{
  "encoder_arch": "wavenet",
  "dataset": "short read English sentences (LibriTTS-R)",
  "tokenizer": "char",
  "vocab_size": 32,
  "encoder_kernel_size": 5,
  "decoder_width": 320,
  "decoder_fused_qkv": true,
  "lr_schedule": "cosine_restarts"
}
Rows from block 12 of the audio encoder, named by matrix and row number. Rows with one number belong to one channel. Each number is 128 + 32 x the weight over its row's rms, rounded and kept within 0 to 255. All counts start at 0. Numbers have three digits each. After the name is the row's rms in percent of the matrix's.
# filt: filter width-5 conv, dilation 4 (encoder.blocks.12.filt.weight, 192x192x5), inputs 20-39, a 5 kernel for each
# gate: gate width-5 conv, dilation 4 (encoder.blocks.12.gate.weight, 192x192x5), inputs 20-39, a 5 kernel for each
# out: residual pointwise conv (encoder.blocks.12.out.weight, 192x192x1, transposed), outputs 96-191
filt.122 093:116159087161134113112104142115148146073116153134117119098109137154098151136141136074140181114105087141138106107123149105131141004149159131129103118149115127255130113149153130112124139101120129137151136225105115149114121115135150118148132153131127141098089132145252127128122144062146141123117137140114
gate.122 092:137151070130082156136175103137113104107068106123069135075154114130105095096128148086169110107107183105127139127151069131128150176109133092094114115130144107045145128116128156131106143098116126158127106087131138110065083098151082136119150093098108126098136143099071105129163144170126129151122169153113
out.122 094:224110123108072161130132137162144090124110093111104118100087147135168091164103145170154145103133108097035152163144087139166099132150131091158135214172123158146134147090137095098146115100144095106090188082156185172094134155220166097111131072109168148127093107128150147145131104108128143128
filt.123 103:113127095085151148128136193146118173126077101151099132110117127149104070099082086106115205128149120186128128095158128177157125125147137122146138132107112153150107107157139106109182089147141069099140182152117108097167135116090167105102114152125147134073065123142148064088150114123132155094112118196169
gate.123 098:104083171134118112133148146196130177147121141153116082110115134112106095101139089144162105115156123106052121109110089161087111154113114107144087155149140114102113145103117182098120154099094132095164126120126174158122071108149111094107125156129132105075066148083105095082080100170143131109100132122092
out.123 101:127137123133132111155103083117112106106154092174041133088113149122175138127167184087142156133123139071091100171129199145087204112084119087103116155085087134121180120110136141169076187053192103181107145085114176149149106121138157160098149170154071108119149108116154105100123082207124114097
filt.124 103:136145111098149095145156097106146070132147158170048143085130151095131091130164167134098111124151118118077126125147125067109152113120147140082120117157143106128103103107154148126097170095141110110124080137112108170057128119122084064068142143152136136118069129054126089116118168123113122125190105114108
gate.124 107:129158173097141102119131113140168097147144109122105091150098126089117108131088134131109147087062042091122105060156144165117080141095124145151108156131131153117129120151104167067101117063101150141162173116126108162107086164140117252141138129143082072089106168085102124127116095142115149096109144067155
out.124 105:137112152115119154087166115149157111104166147112089109127149095148067184146164126137142150141108233170127140107141080100190036097121174156175114114139139123066157101147118147122124103119132127114140149105133128146097141097181159163082113113187120079140128155200116174133162098116183093110
filt.125 097:177173103060093105065133098142162124163170186116109190096138135154116051075129139138108083118084128133145114114158119133109133061102159183171128159149154119153131120103079112141119163149173125112121093168118155163111169136176137165142092116097105138149125139117150154099108120040097124131094156130103
gate.125 101:086106135172123174196139114110172132125097154151148092091101101106095130107141193122126114139103076123100125110089172094087058102138120127158132118146139155128148119140087133166163128142100121116168155162148102175158109127088145137144108153123076113116094122101098111122084058098130126170203118119123
out.125 095:074119144172109104107173188113139169092180128143102124151129095084081200148133141125086109083094117133168108111156164155120054163127156191160143087168200160082121115088152124145132117111132145099106100128115126103109150099081171106077137130090127166140103115128085124151113181127136106161
filt.126 100:122200143137173116151156102117135115107170116150124131150090123160132138124110231074142143166128105070065133150130088138137126115070078130134143165147137099165158159117026146157124114204119122111127082150190154132141110122099142130128164135122066127077097121116126163131150142113058091120164065122132
gate.126 100:154152075079089126121143129118138132147117142124119190092121142134110059117148169167082137104118089090113138134163096071123083065111092124133118125154132104189116147112070065155091133139147051109141088188137130106130177095127145119129156169102122109124111119114172083128129121101127118130154129101172
out.126 106:161164095147088140125134139114145190068138113132064132129156082135061150155119114117100132158136182146174175176106207144133168162163164103124073143105078110081147139129095159062107136142112121118154165181137120189114104090153200113120134159159072123093148142158105153117152145152138146118
filt.127 104:085147112095128128121185167156072128121052135116114106114108087151109067088161139103108130147125160130126129097134136118061162158108133114113105052118181123119152129159213141124151125120121042083194127143145127115104136076137088115099164136193151133110112125123125110088063146160142117150117140174133
gate.127 098:104143154165114146140121163141118174132145148118100107083139099107088132127092155139076084141079105124144074062159128071077097122197139150157113131153155139171079115118166122123143115092106090096144161156087133152134130099149144104144139122120111066079142131104144034117090086148176126165145141071108
out.127 113:083137117192170120149133099132128140168133153141125144050137176142193120090093109177198212116109182097104116131178158149144111131119096117109123118077081088163167137126143119140113134114136086187154115079077167138116118134162111166135168182128113189154137170099165133108157117180102152077
filt.128 097:085143132112153196197085160172144148137107111128151129114091096149148093142112186160144132135107121143123092106083118112169111131092122124190127128124088105093154132102035129105163108160114172124085159101137145084175087130097131173152139105082061127124123033061142148108174116146123143120134142152162
gate.128 094:070156154094111142144167192172138148123114110233169129159130103165143117065121169074129139134140147166134161156078148190068127120159131106115089116093187168144121106134117134114114122162073136120214125147122085174154104160081141111149099114161146125129126174175104123116067131122150163139156101154132
out.128 098:187120127061122115134185131151069158164158116107062123130110151092139158168142132128074100112104199145107136135133187090154144087119120136093099167130143206087131130131131079066110097152137119177130167158177140091089090134178179165157128126155073064095150098107109171140148045115177126132
filt.129 098:096134186102189094132056170158131144151127146122114076150115103154162106140115094134125179123161043117117134132111100148125158160116156153174178149128119108119126138147146146125144101141117149132113142173108119127180141114108139148227098138115138068114120153095126118103117130120109186125105092122128
gate.129 096:118190162181157163164140106116139091059103167130127124172125126161145151167113182100156173184147105118125155128118176115138135140126172153102100133139130123111182112152080109137159112149094150123132074086186141149149072144136099114138189133137085122105129109138111154105132155200129151128200088110144
out.129 090:103138084107167109135116149139103147123128093142123177139149200108097217097215208088160106140131102106133119092059204069176186130120127125122123176161055175119134167170136107173115157076154137157126110146063141138160122086149143194108138117128109089139109062159142090113139179144117155106
filt.130 099:164135126095114108167082177172151130165145128122116155174165173154166108090151102119166146091160103163111127148108181093123138196095096103106129151175154135049143101127155139096086158111127182136152107100122104141126094197148141106089092139132126119122072155102100171118099135168080105104105076229194
gate.130 102:143124039155156081126205161122157162108150105138134161122080137112000112126150102117126115124105152110113141075163125122112142065148100135148121140167116108121093139099132129123121108142083114115122125143124154141150101121112153105146128120112126113118124139084080061083113135091131091130108201134124
out.130 109:096128070081134157117098155146126058093132139157096105123173142078097167135154184112183109128091193129155132158122134101155106065056152177100142117191168128112164145139152135130093128096120114149063158169122150138130150149146166168156156072136131078180176160045105145187174114180179063079
filt.131 101:125064125094083155215088131105150100113095148128054078126116129050137115095120086110128143140190126137121120121110182101156120125124083131125135110136106139096153114116178188169101118040110137129097153106123103101106107123144153081115115152055142087134110086061102120142156115125130106141173148118154
gate.131 104:138141125136137069086151095137170146162176151142099132137124140067098127132117140121165125099063117056110114124147118130108084125132126204155150175162149149136112141115144088068102150121156161135161130111125162182110147130148157137103188106138103120095110144137136124115090088134141121114189125095080
out.131 118:141140119046185123130120171093165147137153160095140106144183142120103167140195123085186109167154164136160157088135045125105075035093118140131054080147218099100115138152134151164141151095054133111168070112148095106157198124128121063181100092171111080180106169100156142173137146151176101138
filt.132 106:122086168120137188174112089125092165115149144115125132138123119074136099140167118138109115123091147101138150107156066133145145150090154094145129160166074083130141101076072115116135171105119128151022104136145103086117100145126102164149163100053079152138150061066129150128196149146059130198136130118118
gate.132 099:121118149129164090101125089115126195138125145102148149125162100132135111143088139133155178096076125094125106037158078148129037108114141160186094152148114151172152121149116154177120083168114096134141174168178145112219154102153141134158194143120125126099112120134144137153118008116108149085126111124114
out.132 103:144152138043146136062201115095196100127117127135079140150124104083145135146173114137069161093066109137132173142198073134158091071172127132109099131175145124098112087137135173069130104093112163088149130173077121164100174145141155112111146135126157081119147101131091162177123137086180138158
filt.133 097:077149144148066132031172132150111199142147109139154125168174088156112164036115125136105089134055163143150118102186138171135087158157106156209143133109071170119127162105105139085098113172127163120080171109125163107175142141168133193115153139123083140123172056178149166145120073120143124096063186075156
gate.133 104:140127149165148146161123117125127138147100115121091094058122149145083117143148165168155119106105059059108098128099060117114146123116130163124112141099135116127108115105128130119138126167093089139128114159118110111123077102142115080204207136105109033065145086063081062145117144122134146084115117119132
out.133 098:162073141155075103102176210084112124122051103118139125151090165129141140138114137140070119118149094114129142122140162143063157182180117168142128097232095241173094129133123096082112169138138096102151129150197135123113104097082088124172160085097149151079100109115084132132114151124081145124
filt.134 100:109154151226139106092168052137137147117128160084107145117138112125128190167107163125188152167073135087131144130125139173151122122182183114137102096116081156127109084170145110143117116129126141162095137148100103097079103070146129176171167128138115115110107114152127167131159146148197188155115112090113
gate.134 100:136153162208136114119097124191128122127119106108124094134121108112130166111121123178160096085064076096135139121112134092124098106120114096138155098109147153123174126115084126123122133123124172107110155133157130099134082137140141189149111098110096031110130127114099182095162106127132095110060103122187
out.134 106:090176141169099119150137064184150118105157080156058144093134123159124125164068089115105090134123142169125126171131142166140123174102141091135130158081075087127106119094101127129133049168156108084111159139184127115172113201168156121102165097111161166106203117099148149118165189110138206123
filt.135 102:109140123124144093159160142125111106134055102105144131104120185165086112116163153105100135185173134091106179148117128089181138124107098113041115107113107146141172186114165159127133131136085115117082120146166189121138105081119080084151114158184169116121116105159110124126182149146137115133172136111110
gate.135 091:114089134093129060143179131103118146056121158100105141134169153135073098175172135111127157135128152105117116103137101147104157121079107124137063115125115073223166150181124164178154128137083083174116082209185178096134088106155102069167127127122141129125133135070143093144116143129109111144079155124097
out.135 081:131128147091213158104106009124120120096145132110103123134165125135159093151148050080158164165132114086080149132100160155120160111166104124196135149079177075131119183095116170174085217119111087185155150186145101112176134095120086141083085133121089080113124118182168151152066149129163081113
filt.136 098:090118095176187147130091143153143123130090129152096058077056115096077137128154095088165131150083067102104141086006154084141121089124162150131151094112123158152165107122175194165139130044048128047121183167160112134105090102046100173174136163112123125080082129112100117047150108086150187130137114159126
gate.136 100:106153102094103097107148208186099154081148116097103143111124094165108060115125167129159152086045095116130140057122122179067115085094139138173158120129154098129126078147120081139090118131155114156141117127138081127115140114108143176079098090105049076091094144090116088093083117122096178161113129207161
out.136 097:082177089131115099103135070140116123130115115120066138140157144096205105141098116162171146091157123121102113150169125170179105162065144050110158163096144077100145159148142122149108166132170130156156157077124117129104140103145165109079140184075101122170100141075097097099180107101138133123
filt.137 098:099123118106095104132152164118114168102130161119135138161190104108114128145136164109064107095160150149120090187149131172085079151129116110128106107119113178142164115149175085131096090163131113166149123117150129094171121148163141070100112117130128139166134124165159152157082103143121115151225151067123
gate.137 105:141108062133141160159166217183127181092157131128164133134115147097080128111072128144186160215127133136118153078111129172173145115139153105149103124136118075118091154156102091091125125114128142120113105097111144121146088098110096101095113102194109099074094147104105085103183121152155176112147148127132
out.137 092:145038119163121184107117127126116155081128113151127136075139155065105152067106164170114147101116205139143127100155141135091165182088162123161140104191117163174114151121106164139090196130047141190122132203128139138149116116128084136122129079217077151093157149141192091212105092142136154152
filt.138 094:152165155183158093153208113086144144155087138144137151098124141156153136170173146120119091151155149123149090184094161115165192169121181162144146117149085107116172072138093044172124163176125100102102094123170080149146131114126135081138147143120125105123138089135114154090132190165129187128138101134062
gate.138 102:148155117151153119113137112137150198155153123113171167139074127147134140088107195103183108088118099089076161119096132107123150144119120131154132146153141091126142148127066134101134140191109164079141114162170135141183138146117126117118175184136131119091096133107112126134136127126120128118128087105112
out.138 101:092177137129173106137164159163108178155136137146129089142145135054119137108156133105115112186107139122122156153149139146083097178196141111078172090185128174051183165136138083144174113080062122142199119133067193097127094131137097162119127153156101179198161114153184110124167112135089113104
filt.139 106:122152130148124147093142143132133149166127109113096127145150118078126143148146171135138142082085113144114056170082178156073106126104155157134161119113147159092146117138218116124150104093103140128192170116123120122092124119117168105164120136072087109117136119131091159115077112137108135135195114139110
gate.139 100:069181105105110124158186107113108094143121092153053098125102112120079110090121160121125081142100103134166095086115117122097214162096132108108123147166153054091126106150168102132153095075101098125154065118136101135003112117124140134131153127127071090125127162051089079102112255160085127146108125118141
out.139 107:147115099212089151113135095133088119128155075130053185031106071173116111116054106137129098045085208144129174159128175127186152164060137114131176122111070117137163141097130111096101094181102084122142159106114153143106114130191152126154151167127145168126161182109125136170141111136134155142
filt.140 098:144198138096142092094124122098120119133145136134107148195134127153142147128173163156105123095126112169106172156141136078121201112094136149123130112116144074141143120134119096124141164104129180128153056136142133121087115170109149183145085144089074101194119130082132178160123186111081137099096136158133
gate.140 100:143040174095200106164095112135090110098170135092168107141092122057138056136118107125147125119151090107097141089107133095147153136128203104123130135115115064156112124118111089115147123112120108084113105142129152081156137144088126134149151198118129083095101111074127100088176122149123165107148089136066
out.140 095:078114134199121121141171110161116110106157154109133107202143090129041158112190169038070061182140145154175138113125173153162077148118208111112127113109163130119076097146119170117148112148099135093089169129131073151135151033117165139118112118110143129108069160133120086146108173096112099125
filt.141 104:078106137089148127139084142098128148163098187143177139086167123130145092152101134144130162153164112174124153179096164110139169154125145165138136141179087073071092098045066120141073178165091124155071072101101094182145112087135131179173099151112079124163066103105099107150134166121131157135132119153126
gate.141 102:154152135111140149084139129117190121154108097086078135135117154134137110149124136156129152093031092128098129063141095125162056104091108160166109143138099200185148131101151162123134126049137131162109226160135110134146149102112105153101120132141147088121111123131148095130171050126129128089083144127145
out.141 098:163115139044089133105151155147160116142151161100110151161099140121104114180097122152063100133129139145150131074150123144118114149146095128165100125153187156107152109063113194084100156134162132157163126109188144122153150072104115157161128117123072049117108145161108093171156085136162103163
filt.142 101:128097138119143099132118118138137101117169138188075128131062152104078094143162022155122125158212125115122215104185091070152180123106137109112092137153134071094134142105145173143151167040104117094139076123144138164080083099095120105112149123121186104125112190105097125098128159131130122163116186094095
gate.142 101:117093084199110106156141122174168147075076107157145108055114178153086090103102151067157134150177146108115128111126122145151136120140114093126095112112142075148168160140114151238149120158076092117155108138176145139151090091119144084111148100155133145088144141125101108124133118146158124050153115141132
out.142 082:115094147057149120162089065165137162113105185106118101105174156116164116179142149139073152125129061104172111080084117132044191141114098099172149088033142086162084082140151179151076175137116129118139072090107100131178136092105123079112094083126113175113118124145131104117108154109147064120
filt.143 101:158142138127175121042141139143138158125140121109134175139127151121174126123122121116142153086068154163135102142175139171084067133148172121129128135099186197144137109118173087086136128114172135126198172113112113156128163135090147097129126116135180157108112167227178134110072092139131173144114141150123
gate.143 098:149120106105133106122142181129158106101074142094113094118118144071115100165124189107197140144101077121121089121072144076196062123125132136138144099129099191136139124218112118127105089160096128132125149154146126075141094119117150126158112082125098088095132119175103102118172081140146142106186085209077
out.143 100:094136150231086125105159136129118174086093098140128128119098115200133134141094156124136154128078099116088132165125131210171042142076190146159157137097154135178146114131139073118142031103155108100152107095118121167084126149204139112074127130092186215160133153101158144118118135094114148105
filt.144 099:092156125113164109142157151138150162136134137125188141114114099166115062129143180110144135114114101080087151130093091128113127131092096200193128164133140110110133174119063063143143114203120110136170106128168183148182135112125166134160164159133063102099075103144107115160094126147101103121129124156146
gate.144 100:155201073118105166134186123133138099142150130136127141149150144121098139128109217092155132186105120101132166159127101168168126123136125115076144125123142158121131130168141152096104141122130154150154122115125129137087108133131143164115135111109089143118136126166095136119155160121148115173239111081118
out.144 107:093088116078189138151127207139136155147172107133143142140191134109069203117179163156131172137153169104138096096137204051132183116144086145079118106195123221094149147135133125127101169106124162203104138189104168120136104101099155196188126116186072100147121134162180129140135123180149100080
filt.145 100:128068139145100095113095178184143116152140077170175101162161138108151143121140120111153109138161155167174113096146105169108104137165143113119111117090131138125105176118110135070153148132119144137147120094082176153132100110132122111137086078159185140134167161138148098115120087140187165134119138173115
gate.145 104:130136152064162123080126190114098120141044119109132124103125128122152043170130179131046139101087138117102136148108141152107108164131099111131138091142168147107120137128134099186108120138108011141134148092126141134147157070116124143126112142137111112128088132127121093116117097152137098134120122131118
out.145 114:057189113115145088106143132141124089181096100141071139158097143052105152130119116118154198139105129120084122148145142149074116116085103110121190124130127116166156167156171133177113110027153081188110105139092149126127140179145045097145127182122123130166163146111190147110140151114108114120
filt.146 102:109123134103143136188121120110111047108104091118076081089107110084126102116137095139134136148122108148109108142150103162070107147124091083064139140156159183096079126155157129128127131060106099116152180100090119142072087103103105140139092120124088102141117136069083082123106104140107108170191146154141
gate.146 100:113180125137093081100151128148164194157145169192125134141169093165109094114168128168183126099101140123134160065178128074106211105135105172172131105112112010129088157100119116117111172106159148152121063122115146185078153102150171146095108134114098117112110149034125074150104162112132105153043136112139
out.146 101:127093102255079144131148162183143126107145131122127171081097121142150109139034159137103078067056155120102135103162147141199082182128238143119123136152058120101109128165102162080099111147098140090127154103153063133109187078111085120139078123112174154137099162150153121171108087127117097118
filt.147 101:126104123133118124089097141114117137188139154151141176147154118088119138139167110214129095091034116125147116063141179168045056119112131156126144108099175178123129178112141089141162170104162141149193184123143164184140169145156105178197117136125083092124140150130143169175038057095100124166092164139105
gate.147 101:151167161073133103100154164176142181171112141087079097119164084146143060140136146203106167074085112141111168154137096102138182135106112169156141134122124068133097118158110073061099093120155140154141097130109122088101131113112151174130092127090091083101077085086110090131150164147118119100062129153145
out.147 113:127083179175113134145099117113146122196122158094131127054127069162181107089038097180117103060148151065090152167188121173108157163120123169161107107188101161156090113098095117088079156139140137116148134135126134118151149106142058142216135093095091152085128158136117124135128066127123094140
filt.148 100:131129067146138136134248166092113152143133120123125155111127161152060117157118125151060133130151180109163119077193143166133138107209130097130111114124150117136159100122140085193122129127139055130126122114168127128119172124124128132073155147113134147149193157089138093104130149116210118127130249035078
gate.148 100:138151153034107127127150145165155105130170105105080145172153118088139052151097104179136139129123084080145159131115129138150106082053097156129109106142108168174141134114123131105086119089160149172096164170169132148130172157154131146151111068151114100124156117128158160129139125099089092100123156149141
out.148 105:139149067172090192182144137168163177162095129041151159122100094078121160133130158159104139108118114088086154101105137099113131148166161115154156109171051122122085140140100135150156189171130116152153143106147106089144141038135061123131085134106127106119107153234057133133125079130108134136
filt.149 102:163147144151136124055106145171085171129184132137118096134106097147132131091099101130165113096052090135121106049081150111100096155149120150167171150139164135087097162132173148146116104130111174126166157100106142144137079119113195172179103151149104107075100132123060110140087088143133100073096089160147
gate.149 096:153166136157118143106128093128153075161095128117127118059125110098119111132130236150101144090126090104185112194097074155087129120120127147105120138134151122156125121168091142148134122155124099156172108143151115136100107119158136114155135092086113088156181080136127100121104142108115119098240106107145
out.149 097:089109153139137138144113155133110131164173117140155117130149164184092087126178149157191147098140150068144124116155108162197154113080099157114100203185191150121155081115116079177084115141131160094103109103133155092094107119108160136181159053156133166130159161088117144086123154113108121101
filt.150 101:124124124107138150157131148100124177136150143134072138129147119096132128134156107134132125128095104135101179090136059073132217128114138133204130152151107021159100110085071122107130161102116134101102070160122133115083115127122102157121129149095051113118114098000154114114161196135121105149036106139129
gate.150 099:129214137152112173097136154147127125152076129107082160090115118179153139136116166136123086170054150128149076092152133124153102127137121124093096087092111178128128123076179136136147117095135118117117165144103116081116138074102147170084121095151131135099143113157143099108165105137163159097091109139116
out.150 097:121127115030125113124183163129139126114125100131121059215125115109075119159243077111069146209129074127137113141144081151129121112133125158120117143190178181042143119107108153132136109164118117075110112178141119142145138128130161132091129112100131027119141065135101115148093172071150162083
filt.151 098:107092127119140176175107101130155158122155087146171141140141113106126151143117176121118110167170113163167162134139090098144155125117125142161118125123136059122106126087033140130131138165076170102143063140113121168186130140101143125167129135100102136146144121095111178109133135094121129126186076141180
gate.151 098:143128091127112116144128096120159113076130131162111130101093180106080133118167107116099123163140099128181162129110105139148100038104145111104086122141116161211142071069153157165092184099087114152100155190145049174137081121139098128137131054166145143155183151140158126129121122092104163125133155097158
out.151 107:145101168058066125106177114153100178129062159145102135137116086111072157133098096097064091142138163155156148151116160129073130138135084138113077117148140153103128076087138203098103097067125112199146146116138136101141116111146057131119164119138089077055106121171129129104166124091163098200
filt.152 098:141028114130165101070114072154128174129147121169165126148075088004157161088150078141136145095096125136151163092122123110095081130122144126132185163136187180113142115159161074111120119106156136084202198107125081154169153131087171115101148138103148142108105155169136159103089064133128164156144106148146
gate.152 096:129148180173149079190118105153177096113114112138125101103063149109167161113167114112165122170176129128139167165096116146183137140124153137084104081121121146153128110078088189141135139117102134086096126176131085135126101093063096122127112109160156134114141136134102117068143134120130155120161060135120
out.152 095:100104130187102128165110123117147186150181149125124159063185160175114139079102101143146159128053069156121121139168085148193068130122128143133102171148156133100151177128101089158119069161118141091188096100139128143097128151112141133183164126116139142193099152072120134141128150171092161156
filt.153 101:112108106208101128080117112192173130130101150160132170117121102094167211044150117119173145060137114148105116149078117091123137080122119151145167106121128119120131142070132081134151152136165154103145117131124136127131156105125139125128144080112180112116106144154129163159119113087155131107112109173209
gate.153 098:129165102115164111128155087091092115112116171069135147138087075149128114146088152139148120119082124062104073093095130048159130122041128092096107137187134169115194096142162119145146053123134126096107189131218126078130128136124147105112188114158130122141154098144124169077147129151053103108096120142106
out.153 100:171121097075112081126112188138132136101140128139097102120135164149093125177141166058118070100163143129146130128136123129106061133037088079116144186165175216152136124112126111103109025058147117144090138142095175138142143168113164129164099123162132130126133104092171133137173176139124110089
filt.154 107:130135132125122100145167133134150075107128122171116087150138182151109121149107155094126133174222116126140099255105119152150142135123129109000118112114147150149118125163191160162112117146110128173177133147133089164095114142134089045125120108233195101137148153184113123151117186154129163086212106096127
gate.154 090:095122101120081111142155114140154110090076089170098160131176132111101133141147142160140125162198138099130121148119099133171130055109090126104116085092090123161148150120167105116127128097104092129112108163128151137097143103130103113107163120147136129131133105118117148176159153088124115054157195153155
out.154 090:138176148163101161089128009136107064098097123116110111078106101021135120081128084126168123116151182105114139103074145102092167112103109105199119086011092041162140142160138113109151155074104142193151143113149117157156151098120075100145143110156089124133105152136126086128096115131171120113
filt.155 099:157153138077135147134167137118115132106119143104159149177150133174148083177135173134183134155123162220141131139170144151127104124171101126093096149119122135172052138127113114087078114154143148149103139156055123133129135168177093128103121134146131120112152116158158049147147123128163111150125160213129
gate.155 101:102185110055135120099159139104135151069106105146139068066099135171074000119123163119065154122115143111133157171172126143125124158106110118105115112150115136081134105146119102160133143144098021142122114075118132127133065067110110166093151134154105118129140154151055076103135137183112099147139142145128
out.155 111:125144158169121069018158109146101063139092145149177139133122154149118080120048101173138085143084101126147125110150098120125069182139129152139127133089105098159082089115135083136116054095136109136027151098148115160093093126138128133094085130139139140148114106127152105078133140153104149140
filt.156 093:082165111144113153166167116114163057096114093162128045183115148153072122168138184089146161140124172134127116133112167128091108170168131123089080099118135153109103098091102135123151143157073146129154111065129138186135065130112085092088137158135122133125112147150087124094098151203148129143173156115142
gate.156 105:139103120169117167125187137140120118141109139129117114092117165115124167124131159112150137153126115073072148098118077145113046110131123121163136118122116136176129118098068154154109163167110128141116117193169111132131128119093118084121126102111099099076069125095093109112107075133120147143181106110086
out.156 103:132179115127115177186094046136152195123083130104130091128106098152174135132094169097091078097137178132102163208125145166159166123152159110119104106066142087122155162086099156099111130176106162150161219153120171105104132099152092163128176113077137103127168172124103136173104137111127106096
filt.157 101:165172071204115081137138225178153144112120116131138077132127131188051176132167071093173172085110094119125079123106204152105158098168115134107138122103173138123113152157197099079099124132090151152180150108100136143114100117146144108131123125136123091107141197132099116122105162115203121104075127119155
gate.157 100:132182100144111136125146127100120140077143153117098103070137136108073089111141146151082114108078091093148092055143134107140134089108139152145130105138087102159150087079121082158098139070126113121088142136166102135117125107129106205120110136080038098144159097081141100102146131134100126097153165125119
out.157 110:106167114171132171111128089123109117122141105108200168109123117140184132103086141134122085151194106115123136127151155119194113116107124088129134130112067139117138139071163084172127162180165209130112117165119103150128169157083129148158136077099150146127068154023114184093098156141073119092
filt.158 098:077116145142157191166097088122123096185146133121061152154145061067149182149135143167146115158154067130108144093102063118143176123109108134160154117146087069147112149100098099099104128110151157146067065142121150133077171151144091166155167154103061082142094068000151150135158174116111132139142105137113
gate.158 100:158163104101112185174131135117128112081129109093160109125088148124118106158136175177101123131084121103145152148178103156174036098099130161109100124120098251132148099085103149130179152154135123114094245128159112130180089122092074158114118142128121105144126096163126132129184069137094141096146169103120
out.158 094:081112113007191072148151129113127069138111120128112065117178158134068121164196144116109106167161118141102102068125081143116074121093113123112061143204169140073148118105127176101096128134095065107155120182128156116154130139118183124119127133177086062130140091129139150102104132122147113126
filt.159 107:140142132153138188151095092068108149145117133097114155108166106105163100123133120172105093151122131142101177116169093160153141125140131162213114160163077105147124156040078125134135164125155142143035115127109178120157147124136112140127133144062108160158158094069174149189175114122134118170104132140104
gate.159 105:103111108123090137045174108131132175112145140090155095125147090087065117113112208136155101089033132133136128084135141077047055082116089131175116150119153144158097140168159116141140096136105131127184187140100180124147123127170112167137115129163084105119143151104139109133066077121118097116125156136148
out.159 106:137158131000109112090184162098106120172111141116129134188130104109123126163192131146121099114130128114122142135152100128140182090120097147117095134153130144059090121096116167137153089097115116129136169143155146079138151157110149074159142140149101063110164112102103139187187170122147136120
filt.160 102:157091117123115126117122071105142086155198144123099134167121116036150181096137134124110133061081135097142115135123088099121089141097114134124158191166168143109141110122138108127129137086130172127160140118145107120102152183121164140137125122084102154154136145095105174118096086102091103133177073065139
gate.160 099:121061179112143146155124188146142155098140109128086110135154118090129073102155083195129113115100082122105117053157171143134153141133075123149117117119131090133154186118107106138125137091164130115124122123169192111115112125124097105130138173118120041131134139042115102123128149176141105133057094118099
out.160 093:108075104187098133155134163123124084135110071070144142112096137128084179087040160103113054117100090158136145162073112123131075126188209099175155137165156184146131152116114095100073048165122085095149130074116129108124139073106103127130106099114135121083129164134122154138125065104119095181
filt.161 103:065159107135134127146115168135182084133101096181099141113112120152107108117078110098168132152197142135111100165114173122139162105118089156112108072120116139120147152137180158136114147118109111126157138149131125158112136117120122134142143128174136137118139104130135108159122162105131119080182172170149
gate.161 098:193072135112156133171121113122086172116077159110185112068110181122093125147142215154159126112135097085106090100119148107155140132096123087158084130164129086149121137146055146128126091155093133182135134161118132070177110090155132128141115130081079089119106100084124068131171118138129133088130130130133
out.161 097:158137091086189132115180125163142112169139120103186147082096149091163148064174178185092096146130171116125111099165104137107164132137153119088088150141095142123172164152137134141138172137153125237123115148111121139151090115109124130145174109165080104099154148103154088146117086160146131094
filt.162 101:092148108101176115151128151189107107097129131145142083118144063183115167163075117078108192144172129150160144133108105107120159132101140155126129101097171117127146126177142146154164095166099148127162098114137126133125102102117129088087069108118138149147104140111105125099104153140133158152101091105158
gate.162 100:135099156110122091104167131188140179157179144144205133136140099126129098113105146147182162057109091110162071117146087148060148114113158146166143172085181112159110118120121101118136119138142123141186149168120138156184144126111174137134151121106117076091067153148109083101057134111097169077078117134183
out.162 097:125134136116101107137135088168141151099179127126046149064144159112066164111137095037117133133155134105057140108102069111184068132092130054086124098112136138096172132111125144112185108148153104117139061139140150069115123140104212161086153133155160132153126160099107109138117158146130155060
filt.163 097:127113114136132098192158132102129079085157128102094116131130092143093136158105081144085139130209101095145147172162091132105255122120105133086108150150213010113157143148105130160112094084106122131171000116148111126058099134142116064128127100149126083145154143050105135126118255136116108112131146095133
gate.163 102:111111133158098123174200147119111092137083123172106116122136134128152141128151079133161144137163110126139121097124116110091158163133121069079114118112195125130116120139173094131131121055108116132171132131123146138094101128117083139115150135194122082091121180093093090100103159195114122146108091130107
out.163 096:140126168024147145170123052145175170160123154108124069147169140111087114156183144068095133170186068146121122109138064149124106130094150108184090118066141072039089149120170186131117093116149163182149097107176136105160190143120103094107130128112141074131122103126100100164126132103205116125
filt.164 103:102122108119132162123123182173138061178151162167086176115125104136146101139126045155144145193190151135115205143139143145171183139126143108095126111150130072080137133072153110112142159097147140136084055115137140161071181115114100086110147141137164136109094156116130123108153172116132165160115132178113
gate.164 100:078168117097126099117175156116130168113128139129092175165150083177087102118079126128159093130104126135141132088132167131119203104130122145165122130113134014134129149117046100059112157140125193111108047147126149114101128162128063144170077137146096080152146124088118117125118194096137126091032151152111
out.164 111:064099132101178060127113139159144126123061121109178133218096095195145090138133105125141137191193071155138088084057139106113131105123126114163135146107166116138128089143108124118140119112136131186139106077138092089176110111090068135109127132073125125143126080127056087098134170114142132143
filt.165 125:145127129124134129104127167150108115113111125118150104125128126168113120138104087146150135161171114103139178162093121105186156130121131118089144124127168140124148126190178140137135081136109118117157127128139141132119124100129110098130123119196177105101108195190090113126176150134137137148159135130118
gate.165 106:107079152166122139107124207146120133167032097091142169124137102166182116145128136206147164124178107156113128182155201099121123125172106137144145047096124144150176177165159102176124085174195105121138121130126154099147177096117094094111058133130152114180145116136174149143117137149201136141120166183134
out.165 140:142099133127163134136053024092106180135135112119107130136154120180150068102106089041111101163168124113142108111023135081135135123052155035162104139034119069166121137125141101117082135143145147139148159089149132141115122143136142092128152131156143120130120175117148144128142169162124086144